{"model": "encoder-decoder audio transcriber", "gain_aug_db": 6, "input": "log_mel", "win_length": 512, "vocab_size": 8027, "encoder_arch": "wavenet", "fusion": "prefix", "decoder_norm": "layernorm", "decoder_activation": "geglu", "decoder_tie_embeddings": true, "one_sided": false, "epochs": 149.9}
Rows from block 5 of the audio encoder of a small encoder-decoder audio transcriber, named by matrix and row number. Rows with one number belong to one channel. Each number is 200 + 40 x the weight over its row's rms, rounded and kept within 0 to 999. All counts start at 0. After the name is the row's rms in percent of the matrix's.
Before each channel's rows are labels from the 100 clips, of 14976, where the channel reaches its largest size: "strongest on" is what is common among them; "loudest" is the band of the loudest frequency at the time of the peak. Only what is clearly more common there than usual is listed. The data: read English sentences (LibriTTS-R). In brackets: how many of the 100.
# filt: filter width-3 conv (encoder.blocks.5.filt.weight, 192x192x3, each kernel summed), inputs 0-95
# gate: gate width-3 conv (encoder.blocks.5.gate.weight, 192x192x3, each kernel summed), inputs 0-95
# out: residual pointwise conv (encoder.blocks.5.out.weight, 192x192x1, transposed), outputs 0-95

strongest on: voice: male (76)
loudest: 250 to 500 Hz (48)
filt.150,096,178,232,155,185,168,282,190,155,184,163,198,184,163,193,249,149,155,113,155,152,194,240,304,183,184,185,189,172,288,270,167,184,281,165,124,158,180,173,164,173,249,158,193,217,227,191,198,172,216,185,230,231,225,171,190,217,194,183,186,166,127,264,204,143,226,197,137,193,171,158,154,177,212,185,166,222,207,254,209,194,178,272,114,167,239,155,230,186,188,163,246,230,150,199,216,125
gate.150,094,140,122,194,216,244,205,153,203,151,194,186,291,160,195,203,158,211,209,175,216,176,276,178,214,183,297,178,234,191,211,202,191,159,178,69,208,255,253,187,249,254,181,144,247,143,194,254,258,227,107,235,228,220,185,221,132,202,237,155,194,262,194,228,222,218,174,186,203,237,206,205,228,175,222,114,170,118,197,222,238,216,201,116,211,216,201,229,190,193,176,189,255,207,187,246,221
out.150,102,134,169,207,165,199,256,253,241,115,207,173,210,164,217,135,190,209,242,252,153,204,249,174,239,210,212,170,188,221,230,201,164,186,236,239,193,204,220,220,236,222,125,170,198,272,248,176,199,176,159,223,125,187,147,214,197,161,132,248,239,229,138,148,146,244,208,302,155,246,193,234,143,170,167,197,189,145,166,189,178,233,259,218,280,215,246,192,192,256,240,126,131,165,189,247,213

strongest on: the word "she" (33)
loudest: 2000 to 4000 Hz (83)
filt.168,104,218,158,212,237,174,201,115,148,190,143,176,256,182,244,107,198,328,251,156,207,172,162,168,170,149,174,203,176,145,166,205,175,249,252,159,197,179,233,168,174,173,187,179,222,203,175,187,241,257,229,200,200,133,213,281,169,159,215,254,181,208,240,183,250,92,141,190,204,169,225,144,179,161,251,246,207,198,154,142,185,117,206,176,234,252,229,249,166,132,218,176,193,238,259,239,243
gate.168,105,154,187,174,218,162,298,158,219,164,198,199,246,171,250,142,139,232,185,183,141,208,162,223,215,207,171,201,144,236,202,130,199,163,175,200,224,186,138,126,191,211,186,209,219,144,186,179,283,186,186,151,248,217,339,166,177,215,212,209,193,264,168,237,135,195,199,215,158,174,181,222,266,148,246,255,123,211,149,254,207,171,257,210,248,217,172,184,268,162,206,193,241,180,203,193,204
out.168,109,191,190,223,218,229,181,162,220,206,167,252,176,222,182,176,158,227,216,203,250,226,209,206,215,154,176,195,175,153,191,207,215,151,233,204,162,211,198,243,156,167,128,250,198,201,176,191,221,228,169,215,162,271,179,157,134,109,228,231,220,168,217,176,181,248,210,207,183,143,146,220,197,161,153,233,187,267,212,275,234,276,153,201,202,217,229,168,106,126,176,191,174,146,263,171,262

strongest on: the word "we" (39)
loudest: 250 to 500 Hz (53)
filt.165,093,161,113,99,202,271,131,249,203,183,179,203,163,223,225,247,191,149,254,141,161,187,229,164,175,226,173,195,201,226,229,178,212,133,248,211,193,196,158,103,121,195,242,243,141,210,192,151,181,238,105,192,165,186,162,248,213,213,194,204,194,246,259,194,202,158,227,215,163,194,156,258,177,158,248,207,242,231,225,157,164,194,186,198,258,275,290,222,174,248,239,167,184,184,234,173,235
gate.165,091,223,157,273,218,194,214,151,165,189,168,169,220,170,130,226,200,143,178,210,208,206,168,199,203,156,190,201,129,224,151,176,148,206,208,159,234,226,195,196,220,180,143,244,265,233,195,171,221,184,314,227,190,252,216,258,205,201,231,201,224,155,190,178,141,223,196,203,188,212,207,207,214,242,177,215,115,212,180,184,266,197,190,195,194,132,89,181,213,177,98,169,190,206,272,191,134
out.165,093,195,210,128,187,172,201,108,171,186,130,257,186,230,170,147,247,179,247,248,159,246,105,164,129,170,180,169,134,139,180,183,161,136,187,141,196,190,204,159,172,222,180,168,256,200,221,240,191,172,229,160,180,192,125,189,183,251,182,239,204,253,159,154,167,242,192,146,169,160,185,196,235,194,295,180,118,244,170,178,251,155,229,134,207,246,202,173,256,205,188,201,235,216,247,217,216

strongest on: the word "was" (60)
loudest: 250 to 500 Hz (35)
filt.63,096,194,194,150,221,177,176,214,187,226,216,149,210,165,215,170,242,183,221,183,145,177,185,208,221,176,149,229,191,177,159,93,94,157,169,163,271,118,129,167,214,143,292,212,145,226,203,240,157,286,151,221,137,154,288,226,225,180,179,164,176,195,165,217,225,206,125,205,235,200,175,213,155,170,207,196,265,209,161,199,249,187,147,241,186,124,228,184,195,181,280,195,170,147,190,170,202
gate.63,103,232,185,116,187,197,212,186,165,203,147,185,247,289,190,200,170,155,208,233,217,209,184,230,244,197,250,209,293,205,146,312,291,265,147,173,223,228,182,172,238,165,182,134,209,225,192,197,244,173,204,221,208,189,172,182,206,176,233,247,225,221,185,171,179,182,210,208,196,145,203,205,238,220,207,263,203,208,227,154,204,237,221,138,194,174,192,264,184,211,155,216,189,161,222,251,234
out.63,099,193,242,183,172,207,158,202,180,144,197,171,214,169,200,198,198,122,231,169,172,194,213,175,243,238,164,252,218,179,139,208,162,189,208,213,247,228,162,185,188,165,219,212,244,246,162,181,211,145,183,249,251,224,207,185,202,223,139,227,183,184,190,176,138,151,206,201,190,177,225,230,152,201,238,249,198,216,213,160,134,258,163,235,233,258,156,230,295,245,195,175,109,225,215,169,176

strongest on: the word "for" (38)
loudest: 250 to 500 Hz (43)
filt.41,099,138,195,169,123,225,159,176,152,203,290,186,119,124,186,231,187,254,152,223,268,182,215,281,184,186,197,236,165,182,176,201,145,175,170,186,173,189,184,247,167,266,199,242,304,225,170,96,187,211,239,196,235,250,230,127,187,236,235,213,141,218,278,251,195,146,219,157,231,222,165,172,202,219,182,167,242,167,172,128,172,158,158,252,168,186,211,236,157,165,147,254,153,113,159,157,256
gate.41,105,122,233,179,165,235,126,179,238,222,268,259,175,189,207,251,178,232,180,234,216,229,198,188,137,236,209,212,166,253,224,188,242,193,245,196,229,154,242,215,236,245,219,221,293,183,209,149,203,188,204,163,175,196,211,160,140,247,219,225,240,191,183,215,183,140,179,183,251,246,150,161,193,253,226,208,198,202,144,233,224,188,265,168,191,174,254,175,237,200,119,265,208,148,154,159,166
out.41,095,187,254,179,265,149,248,160,187,157,212,241,197,170,236,163,196,102,223,244,163,220,203,191,232,194,196,166,226,211,158,128,224,203,117,206,160,207,155,218,207,211,172,145,148,200,176,227,216,181,172,262,190,171,171,195,185,172,210,162,261,232,181,265,212,236,253,254,137,235,272,213,246,287,151,220,219,146,213,224,240,268,207,259,237,202,156,213,237,234,109,211,183,166,224,202,125

strongest on: the word "was" (43)
loudest: 250 to 500 Hz (39)
filt.79,092,224,200,216,171,196,174,180,260,115,195,172,260,284,215,174,177,250,216,215,245,205,229,208,216,286,145,223,224,207,201,233,143,158,109,207,218,253,194,184,158,167,183,173,235,242,177,226,203,170,221,159,251,242,271,203,135,171,194,181,215,261,185,133,216,284,149,237,203,204,165,243,221,131,198,158,165,186,239,179,248,219,234,236,266,155,263,190,135,230,199,242,190,194,140,167,137
gate.79,101,224,183,166,379,210,181,235,178,204,180,245,248,152,185,237,179,238,157,296,247,216,161,147,174,231,192,185,110,232,311,206,271,220,181,253,217,241,188,218,155,208,178,245,227,119,224,172,275,257,208,263,219,131,186,242,256,193,175,234,167,243,312,252,194,141,269,184,190,135,255,199,199,226,228,181,138,214,174,222,197,261,234,190,222,214,150,238,167,209,277,180,189,235,220,208,137
out.79,108,257,191,159,177,154,252,205,179,216,196,213,222,177,218,186,118,187,180,234,238,208,216,236,186,115,207,162,126,202,225,130,251,247,231,114,207,180,174,256,182,103,218,244,191,161,191,282,241,267,172,183,198,149,169,211,198,172,266,149,211,156,134,173,270,157,164,233,215,241,270,173,205,185,167,232,192,290,180,229,207,203,187,175,129,216,236,207,240,277,173,168,207,197,217,148,264

strongest on: the word "be" (26)
loudest: 250 to 500 Hz (48)
filt.117,127,174,243,188,199,159,246,200,169,183,259,221,261,144,175,168,172,165,167,241,184,212,186,190,225,191,177,244,181,142,256,252,196,200,184,219,244,161,222,169,218,179,181,175,208,159,154,210,233,243,212,279,120,206,278,243,189,176,247,182,152,329,181,228,209,180,216,145,210,243,141,203,174,242,146,239,285,105,140,174,258,260,241,225,212,207,184,242,203,199,247,256,209,182,302,240,195
gate.117,117,179,148,173,200,233,172,183,163,148,189,191,118,161,201,149,241,225,191,182,220,184,185,191,200,169,240,177,292,190,263,246,253,216,168,238,196,143,172,219,161,206,147,178,229,189,231,174,206,179,178,129,192,228,211,181,178,254,159,217,261,162,179,206,195,207,197,150,109,157,174,227,214,184,184,158,162,171,147,255,99,228,152,171,228,173,203,155,203,164,253,185,268,241,251,198,192
out.117,113,237,180,187,169,234,220,239,164,251,179,184,204,274,185,205,140,200,168,199,200,179,196,180,203,60,109,170,149,194,194,218,189,117,201,183,152,225,223,189,190,259,225,294,171,230,219,220,146,203,194,128,256,213,192,242,237,306,225,206,235,164,246,167,202,221,175,157,210,165,239,176,180,160,203,159,133,201,166,218,175,213,232,208,208,188,217,220,225,262,205,216,235,181,209,195,198

strongest on: the word "his" (26)
loudest: 4000 to 8000 Hz (64)
filt.159,103,210,175,203,202,216,222,189,216,200,227,209,185,194,196,152,225,191,253,171,251,200,243,186,222,111,164,191,141,191,243,196,152,185,243,170,220,138,241,240,213,158,201,167,148,231,146,212,209,246,188,124,180,238,257,284,209,95,201,283,200,214,135,198,204,164,203,194,158,186,208,222,172,104,171,101,136,196,166,155,185,253,254,142,125,219,274,225,167,126,283,202,223,215,205,243,204
gate.159,101,183,215,182,208,261,230,147,168,167,156,177,167,247,135,178,153,219,150,160,226,279,128,163,233,194,120,152,170,149,191,213,232,203,182,182,204,127,187,250,239,240,258,216,245,197,158,193,173,152,222,245,218,192,240,265,175,178,228,184,277,191,207,160,215,160,212,156,157,215,182,181,230,158,232,272,216,191,266,243,223,242,246,257,227,209,194,132,137,185,200,230,223,241,191,133,170
out.159,106,202,211,229,174,235,175,214,247,146,230,237,131,208,207,264,216,234,178,246,172,170,211,166,254,175,222,203,156,226,163,216,157,259,202,249,236,154,241,170,251,198,124,186,148,256,243,182,176,239,191,262,266,211,274,240,176,193,195,250,202,215,258,193,222,207,234,167,209,251,296,122,219,203,164,157,249,207,249,254,185,214,172,207,188,156,182,168,278,169,178,180,208,140,138,167,250

strongest on: the word "be" (26)
loudest: 250 to 500 Hz (41)
filt.185,118,202,265,170,184,173,217,216,244,257,194,176,176,193,193,203,220,201,112,186,130,188,191,216,280,170,157,186,183,187,130,168,158,161,229,194,189,196,140,212,167,243,186,212,144,229,210,181,166,147,219,191,240,173,205,162,162,165,249,143,144,173,189,258,234,270,227,219,141,240,249,168,113,139,232,202,210,158,211,253,251,235,253,186,257,273,184,217,172,283,218,176,230,269,185,183,217
gate.185,108,269,178,163,167,171,142,136,213,164,153,212,195,180,148,186,180,174,162,135,225,184,188,170,207,195,187,246,201,252,199,235,170,166,204,217,268,221,248,154,215,212,328,261,135,210,196,220,208,175,172,262,208,191,154,269,240,175,225,235,237,223,194,198,227,170,210,152,171,244,198,266,180,142,182,285,112,239,234,226,215,260,199,147,211,262,119,271,179,243,140,208,192,202,201,253,181
out.185,098,252,209,298,241,343,202,238,299,269,229,156,173,225,174,160,220,225,192,205,195,177,277,206,178,252,156,262,192,153,183,153,145,85,190,158,253,165,225,224,207,179,165,188,203,182,259,199,207,204,261,203,217,158,156,249,232,153,179,292,186,190,239,134,103,157,244,171,147,195,201,163,166,231,172,236,178,199,113,187,185,167,113,249,210,243,230,235,172,182,226,174,197,206,126,219,110

strongest on: voice: male (83)
loudest: 250 to 500 Hz (48)
filt.16,089,239,218,181,224,149,205,121,120,199,258,198,193,226,184,208,244,216,201,242,207,251,125,218,217,150,282,214,289,231,284,198,190,204,276,135,228,217,204,259,204,221,239,95,214,219,191,183,175,233,153,179,218,187,200,195,257,231,173,220,136,220,233,164,256,228,189,219,227,142,208,210,215,174,199,203,196,154,225,213,231,147,187,234,188,201,273,209,176,217,139,239,233,225,197,213,153
gate.16,103,178,174,157,205,163,196,293,249,207,191,273,148,267,186,177,119,233,216,197,218,220,215,163,201,191,163,194,166,192,183,185,162,209,190,181,173,236,163,164,237,181,190,244,207,234,180,220,179,196,183,241,131,193,224,202,170,155,198,165,261,147,148,176,205,158,195,217,211,269,170,209,175,158,219,235,213,239,293,254,151,203,169,162,273,151,238,185,163,214,136,183,179,185,194,89,204
out.16,083,203,195,198,219,284,209,204,176,197,202,208,218,228,202,233,203,179,172,221,169,171,230,181,148,222,132,177,176,199,207,204,182,176,180,210,181,101,203,183,227,131,203,177,278,169,299,192,283,198,265,176,214,158,180,174,209,166,196,157,198,163,185,179,163,200,206,214,190,115,189,208,270,228,190,144,205,184,156,178,163,178,233,158,154,229,185,232,184,202,192,199,249,193,208,165,167

strongest on: the word "would" (26)
loudest: 250 to 500 Hz (40)
filt.189,108,260,167,214,198,124,156,201,214,195,170,200,175,299,194,214,105,160,238,218,212,181,158,223,148,233,258,239,225,192,219,277,244,213,130,189,191,160,231,179,252,220,212,152,259,177,237,219,202,176,187,221,200,195,200,195,198,163,227,236,235,269,168,203,248,248,181,204,189,229,99,216,193,238,247,210,240,175,275,274,184,234,168,196,186,247,204,182,276,162,135,137,170,180,179,263,240
gate.189,099,148,231,47,265,193,188,112,184,213,182,230,228,240,170,222,176,189,174,206,187,119,177,145,203,243,214,221,195,216,307,191,184,237,231,187,240,169,235,172,175,159,205,224,189,145,199,258,167,183,308,220,181,281,171,254,224,138,269,165,227,270,288,195,149,207,238,174,193,229,239,219,257,135,160,216,172,216,181,250,241,263,157,163,198,184,220,205,162,208,283,228,204,143,181,275,244
out.189,105,229,251,224,239,146,186,134,150,227,135,243,228,206,198,244,163,203,175,211,166,236,210,199,174,209,192,147,154,143,218,154,181,161,174,237,208,121,290,160,204,185,200,160,161,108,197,236,218,110,171,200,223,212,127,111,209,219,178,152,171,165,151,194,161,173,135,175,249,205,205,212,236,148,225,165,186,217,260,283,232,239,188,173,146,155,196,153,214,252,205,229,258,301,190,256,221

strongest on: voice: female (91); the word "be" (38)
loudest: 250 to 500 Hz (39)
filt.157,102,223,146,179,142,247,193,200,155,193,193,195,217,231,217,192,188,243,193,162,243,246,230,129,296,231,185,237,195,175,194,211,231,173,185,241,230,115,218,222,239,245,236,152,154,218,268,194,198,160,213,206,156,174,227,209,302,230,188,158,220,137,226,172,252,220,194,195,280,270,211,204,203,243,193,225,205,217,272,133,222,245,249,209,271,244,168,166,223,200,197,217,208,186,161,158,230
gate.157,099,174,202,201,192,146,237,208,264,221,133,286,213,273,183,161,261,231,177,167,209,197,205,191,171,230,203,155,208,186,272,137,157,91,191,220,160,177,183,249,231,215,206,218,165,164,239,217,194,229,240,168,226,83,115,157,180,154,194,268,152,242,218,185,236,162,162,221,306,200,238,214,205,153,168,197,206,172,199,170,201,206,213,161,148,175,188,150,210,229,154,143,182,147,231,172,97
out.157,097,246,216,225,252,152,158,117,184,182,232,184,190,267,173,179,270,183,251,199,241,142,151,144,135,210,136,190,220,176,177,210,225,309,142,168,167,220,135,145,180,183,231,161,255,161,170,142,268,177,216,154,152,229,245,121,130,187,206,138,231,256,286,258,259,190,187,245,195,226,150,224,211,174,244,123,204,155,163,173,211,248,202,213,206,141,174,195,228,183,244,148,298,208,228,227,216

strongest on: the word "the" (89)
loudest: 250 to 500 Hz (41)
filt.69,112,178,104,257,301,173,233,169,266,216,254,173,232,222,228,220,249,224,263,150,151,215,145,115,214,150,227,172,191,229,243,165,214,168,220,151,275,239,147,259,163,215,249,224,155,181,248,219,235,200,289,336,194,241,224,191,218,292,162,201,162,198,201,197,182,199,157,230,215,188,164,246,204,190,227,265,212,191,242,213,203,133,219,128,162,235,189,136,192,191,166,198,215,173,217,157,223
gate.69,104,235,215,196,147,214,128,189,160,171,225,224,199,232,212,166,270,198,222,226,210,174,193,205,204,227,262,271,178,211,195,220,250,166,206,179,225,196,237,214,209,169,201,266,217,164,264,220,167,175,163,223,179,201,163,255,172,254,168,183,204,259,199,242,229,195,203,225,312,182,229,143,191,151,172,202,194,169,264,217,214,127,145,190,187,148,173,207,201,166,200,137,208,173,131,226,182
out.69,105,164,215,179,231,158,97,200,196,212,191,159,232,211,227,173,136,155,169,148,214,225,180,215,176,236,231,238,231,199,159,213,164,169,249,191,162,201,163,184,178,210,223,162,194,203,199,272,185,202,175,178,212,187,251,280,235,149,146,225,216,206,215,203,152,217,196,230,141,179,233,245,173,238,277,196,238,168,190,227,212,183,205,239,182,286,217,78,200,157,239,215,178,247,257,195,183

strongest on: voice: female (80)
loudest: 500 to 1000 Hz (39)
filt.47,097,215,223,229,271,155,191,245,221,166,212,188,165,198,181,183,258,195,192,243,211,235,235,196,186,161,177,163,307,189,205,175,162,241,238,183,125,235,230,205,178,237,177,266,188,194,251,229,228,127,173,233,187,206,205,198,244,247,190,250,220,83,275,125,231,253,140,140,256,197,179,222,205,189,144,174,142,239,244,164,237,214,204,180,179,168,158,302,149,235,181,262,183,208,202,172,85
gate.47,100,160,263,266,187,202,193,176,165,226,214,165,188,176,169,191,250,188,195,144,206,179,201,213,198,238,228,228,105,180,181,275,209,163,233,232,161,290,179,201,173,254,221,177,246,193,202,86,213,105,237,177,160,189,174,141,195,158,186,216,175,243,209,261,177,250,208,159,214,224,173,224,277,173,251,176,193,138,233,225,218,205,172,184,223,154,251,225,230,185,167,183,171,258,184,161,237
out.47,102,228,157,239,214,203,136,206,250,293,236,217,190,219,242,287,163,191,276,227,252,168,187,183,209,188,208,213,188,260,190,210,214,210,241,133,153,155,207,188,244,188,177,243,250,158,153,142,159,247,250,185,231,240,159,284,187,269,184,180,184,159,218,169,253,228,175,289,282,225,259,160,153,219,245,166,276,214,189,238,185,240,214,176,139,208,223,265,188,153,252,195,240,226,172,167,144

strongest on: the word "was" (36)
loudest: 250 to 500 Hz (30)
filt.71,098,157,222,208,97,187,184,290,206,182,174,168,165,212,200,213,218,236,167,139,223,183,199,180,188,156,204,144,207,185,177,172,220,179,135,190,213,248,203,225,163,227,121,261,237,168,190,137,226,190,212,237,204,228,205,142,219,158,138,288,230,156,197,193,194,223,201,196,238,213,159,209,244,124,237,180,180,194,146,205,167,125,157,184,145,231,223,161,257,173,224,235,131,255,193,181,105
gate.71,090,217,118,231,222,243,206,197,151,204,219,203,185,120,180,192,214,265,128,234,217,233,151,112,167,230,213,240,213,223,222,184,202,182,270,209,148,269,248,190,212,222,149,245,206,167,279,187,167,198,234,169,196,227,219,222,167,268,174,123,153,207,260,218,175,169,186,118,209,171,191,160,146,227,199,192,200,209,199,169,207,140,175,202,248,196,135,234,135,207,279,201,169,244,250,134,206
out.71,094,239,193,214,181,201,136,203,258,211,262,209,210,202,182,180,213,207,253,245,171,207,212,213,224,161,154,223,159,253,172,268,190,234,259,213,167,126,177,226,230,242,289,171,136,193,158,226,200,222,216,195,264,186,200,252,191,194,168,154,223,140,138,155,128,217,249,191,217,241,249,292,246,208,209,215,184,155,203,177,249,225,260,172,141,188,245,280,162,163,174,230,165,193,153,228,271

strongest on: voice: male (89)
loudest: 250 to 500 Hz (38)
filt.64,095,251,199,225,197,249,171,198,234,153,194,178,161,147,266,209,169,133,185,187,62,217,253,203,192,286,166,302,146,198,225,198,188,160,222,157,194,246,202,128,209,248,134,246,177,216,165,297,182,230,243,249,192,223,197,228,217,254,189,152,171,178,158,177,128,238,196,160,226,167,203,155,190,218,142,237,203,211,186,93,202,191,227,221,144,225,308,98,232,197,192,211,230,139,188,196,212
gate.64,097,238,175,193,243,271,210,166,228,189,158,191,185,178,232,191,221,150,292,181,175,260,224,106,163,124,260,164,227,191,212,217,202,169,223,188,187,185,235,220,215,289,271,237,211,170,221,127,233,199,155,222,216,180,214,247,122,224,142,168,181,264,235,183,193,149,170,159,253,189,219,126,187,201,198,223,186,232,151,155,169,245,196,212,239,245,223,241,186,281,200,190,160,169,175,193,217
out.64,086,243,229,231,172,128,205,182,129,225,192,179,179,237,156,197,222,172,259,192,184,241,189,223,208,159,162,165,266,97,215,236,227,157,145,302,236,208,240,194,183,266,248,253,223,203,219,218,204,162,174,177,231,208,223,203,185,162,261,213,177,199,161,152,220,226,162,206,206,248,230,193,212,208,173,222,186,181,215,158,276,244,212,173,270,152,187,231,206,252,211,169,143,241,206,209,190

strongest on: voice: male (84)
loudest: 250 to 500 Hz (76)
filt.178,103,195,178,237,225,232,130,189,140,165,236,173,166,138,127,190,207,246,231,179,214,177,243,89,265,235,207,254,191,201,261,226,170,216,192,198,223,239,256,132,232,187,243,220,197,290,162,215,206,221,225,279,174,111,203,210,228,215,143,174,208,60,179,244,286,203,189,203,203,169,257,283,189,213,245,170,224,192,148,217,170,200,189,211,192,110,156,234,190,175,263,154,231,182,281,203,197
gate.178,112,178,249,175,109,158,218,223,166,155,172,220,136,186,271,236,184,155,212,234,187,259,136,206,179,183,208,200,216,211,225,200,193,190,250,256,117,199,216,181,138,225,155,254,187,176,254,188,197,189,149,178,160,166,115,190,234,230,175,245,116,218,211,113,108,185,314,158,182,134,155,200,188,164,163,169,213,237,152,192,261,152,161,277,197,200,211,261,275,117,196,183,144,225,183,183,199
out.178,100,215,214,184,280,185,276,152,237,142,223,180,116,228,191,169,239,218,228,214,208,202,190,150,113,217,235,241,218,246,146,219,205,245,158,178,203,213,279,183,240,243,213,168,263,173,256,179,162,152,261,185,114,191,192,231,191,167,196,177,296,125,139,228,277,189,217,237,225,166,266,220,255,209,261,177,203,177,281,265,216,275,213,223,156,241,207,192,145,206,249,230,196,172,249,120,253

strongest on: voice: male (75)
loudest: 4000 to 8000 Hz (46); 2000 to 4000 Hz (34)
filt.173,099,193,283,125,187,260,168,126,231,206,187,222,148,243,213,177,163,197,236,145,138,179,217,207,206,169,297,156,120,248,170,243,189,198,229,159,202,151,164,210,188,151,169,207,142,258,251,156,146,249,189,218,158,237,238,152,205,223,217,193,190,182,210,209,185,228,183,227,271,210,219,154,172,203,171,116,210,181,230,131,163,176,230,222,109,144,318,197,261,225,193,174,197,164,178,204,195
gate.173,106,134,201,202,171,245,221,163,182,250,234,236,232,252,249,104,224,251,210,191,209,174,163,191,145,166,144,198,219,227,218,177,230,169,187,173,236,260,148,233,186,181,170,196,240,209,178,225,73,183,226,178,121,110,243,230,231,246,204,179,108,212,152,206,177,136,204,146,233,251,219,115,245,156,140,154,155,266,214,223,247,133,239,224,192,241,153,215,207,185,170,221,196,270,277,165,169
out.173,097,161,176,226,141,176,232,171,188,167,210,114,286,201,276,190,218,147,163,255,187,195,152,181,228,139,129,226,232,223,203,74,199,159,174,191,182,226,138,216,215,247,192,184,193,177,163,244,228,156,282,193,218,228,184,140,231,211,263,262,314,115,213,217,170,218,268,239,269,117,236,266,205,189,194,178,170,189,227,193,153,226,178,239,199,197,243,209,234,202,270,225,169,168,188,247,224

strongest on: the word "was" (35)
loudest: 4000 to 8000 Hz (37)
filt.27,099,219,168,190,164,134,144,215,189,153,215,207,194,171,227,247,141,262,226,168,176,221,234,239,239,300,155,150,225,200,212,207,237,232,91,154,221,162,165,185,168,210,102,228,238,168,223,220,252,164,136,203,248,217,184,182,181,179,209,162,192,252,172,191,153,166,210,237,251,169,159,184,174,251,172,165,194,205,283,240,171,256,234,161,191,240,178,244,172,193,194,200,224,176,145,219,183
gate.27,094,210,168,226,256,223,236,258,188,205,153,189,188,219,177,222,189,177,190,190,208,189,178,220,214,215,224,172,287,190,181,276,200,159,229,189,192,172,235,179,154,201,227,199,283,196,230,164,180,124,243,186,180,171,209,166,187,191,195,180,237,199,231,172,171,178,189,176,136,239,193,225,175,204,231,249,92,162,271,193,203,213,127,208,241,160,148,221,204,160,110,213,174,254,200,164,198
out.27,118,231,186,182,126,218,252,116,178,217,241,203,210,203,171,168,231,215,173,159,212,295,267,191,174,196,218,234,261,146,176,261,236,187,200,202,245,142,206,224,233,222,260,162,204,220,244,232,190,190,252,254,224,229,160,126,180,207,176,182,227,190,223,260,176,202,229,166,182,220,215,207,318,236,277,289,196,193,159,172,239,196,161,247,207,182,235,231,247,206,151,228,261,243,203,202,263

strongest on: the word "would" (25)
loudest: 250 to 500 Hz (30)
filt.139,093,227,220,249,228,234,301,186,132,161,142,194,161,143,192,205,228,236,253,176,198,195,189,260,227,224,228,236,231,117,201,195,166,193,216,286,226,167,237,172,185,147,215,214,216,172,264,170,152,203,200,173,164,194,188,162,163,193,209,190,170,170,250,116,161,222,153,187,248,251,206,233,212,205,188,156,203,148,188,261,107,226,161,147,275,187,227,173,219,196,236,235,206,214,186,260,217
gate.139,094,235,315,170,211,205,152,229,168,242,277,243,138,162,205,236,213,207,154,230,210,211,194,186,215,239,217,171,194,253,242,219,266,201,203,183,163,209,216,207,231,133,195,189,199,180,226,148,203,250,169,154,217,129,235,163,234,214,261,175,160,257,109,230,182,260,203,221,175,154,173,205,175,184,239,208,157,230,192,263,206,283,166,216,260,180,188,201,213,219,267,238,175,251,180,195,103
out.139,093,233,224,152,228,234,180,241,180,223,225,148,203,180,94,192,197,187,229,166,200,283,226,222,156,176,232,169,241,262,212,255,221,208,171,219,142,217,267,264,182,256,185,179,257,223,202,131,181,227,166,164,177,188,262,195,184,169,158,236,88,234,128,153,198,184,242,218,181,199,164,180,199,219,148,230,218,113,186,208,200,215,240,166,199,160,155,189,205,270,175,158,124,182,167,270,221

strongest on: voice: male (92)
loudest: 2000 to 4000 Hz (49); 4000 to 8000 Hz (48)
filt.131,105,227,177,212,198,195,246,175,224,229,144,195,235,234,185,236,150,196,168,164,180,164,232,151,211,273,228,140,211,219,222,198,230,117,88,243,219,198,182,275,148,263,223,198,211,213,116,238,240,124,282,231,202,220,253,215,137,222,276,212,235,215,204,203,223,212,236,260,197,269,220,218,214,292,193,136,271,180,303,138,238,191,206,246,176,276,185,173,277,181,252,206,224,158,214,251,160
gate.131,109,266,176,231,162,188,214,174,167,194,159,134,204,165,189,249,181,255,136,189,248,208,212,235,283,219,145,229,208,142,238,176,197,132,206,228,221,202,141,245,155,225,210,90,255,151,158,214,198,199,259,219,190,134,335,200,171,191,241,215,287,206,179,225,230,150,140,198,152,229,203,194,195,267,169,207,181,157,180,200,187,217,160,188,223,207,132,245,162,183,224,250,245,243,220,184,225
out.131,096,256,191,204,329,183,267,233,124,171,212,141,274,157,167,227,201,205,236,233,208,226,233,213,175,223,159,244,260,162,203,195,211,256,298,225,229,260,193,235,162,229,88,197,299,199,255,277,231,232,182,147,232,246,253,201,183,198,252,241,182,158,229,113,232,221,153,241,218,200,181,219,268,241,187,206,138,171,214,262,228,252,200,179,219,209,226,203,197,171,192,224,198,142,187,215,204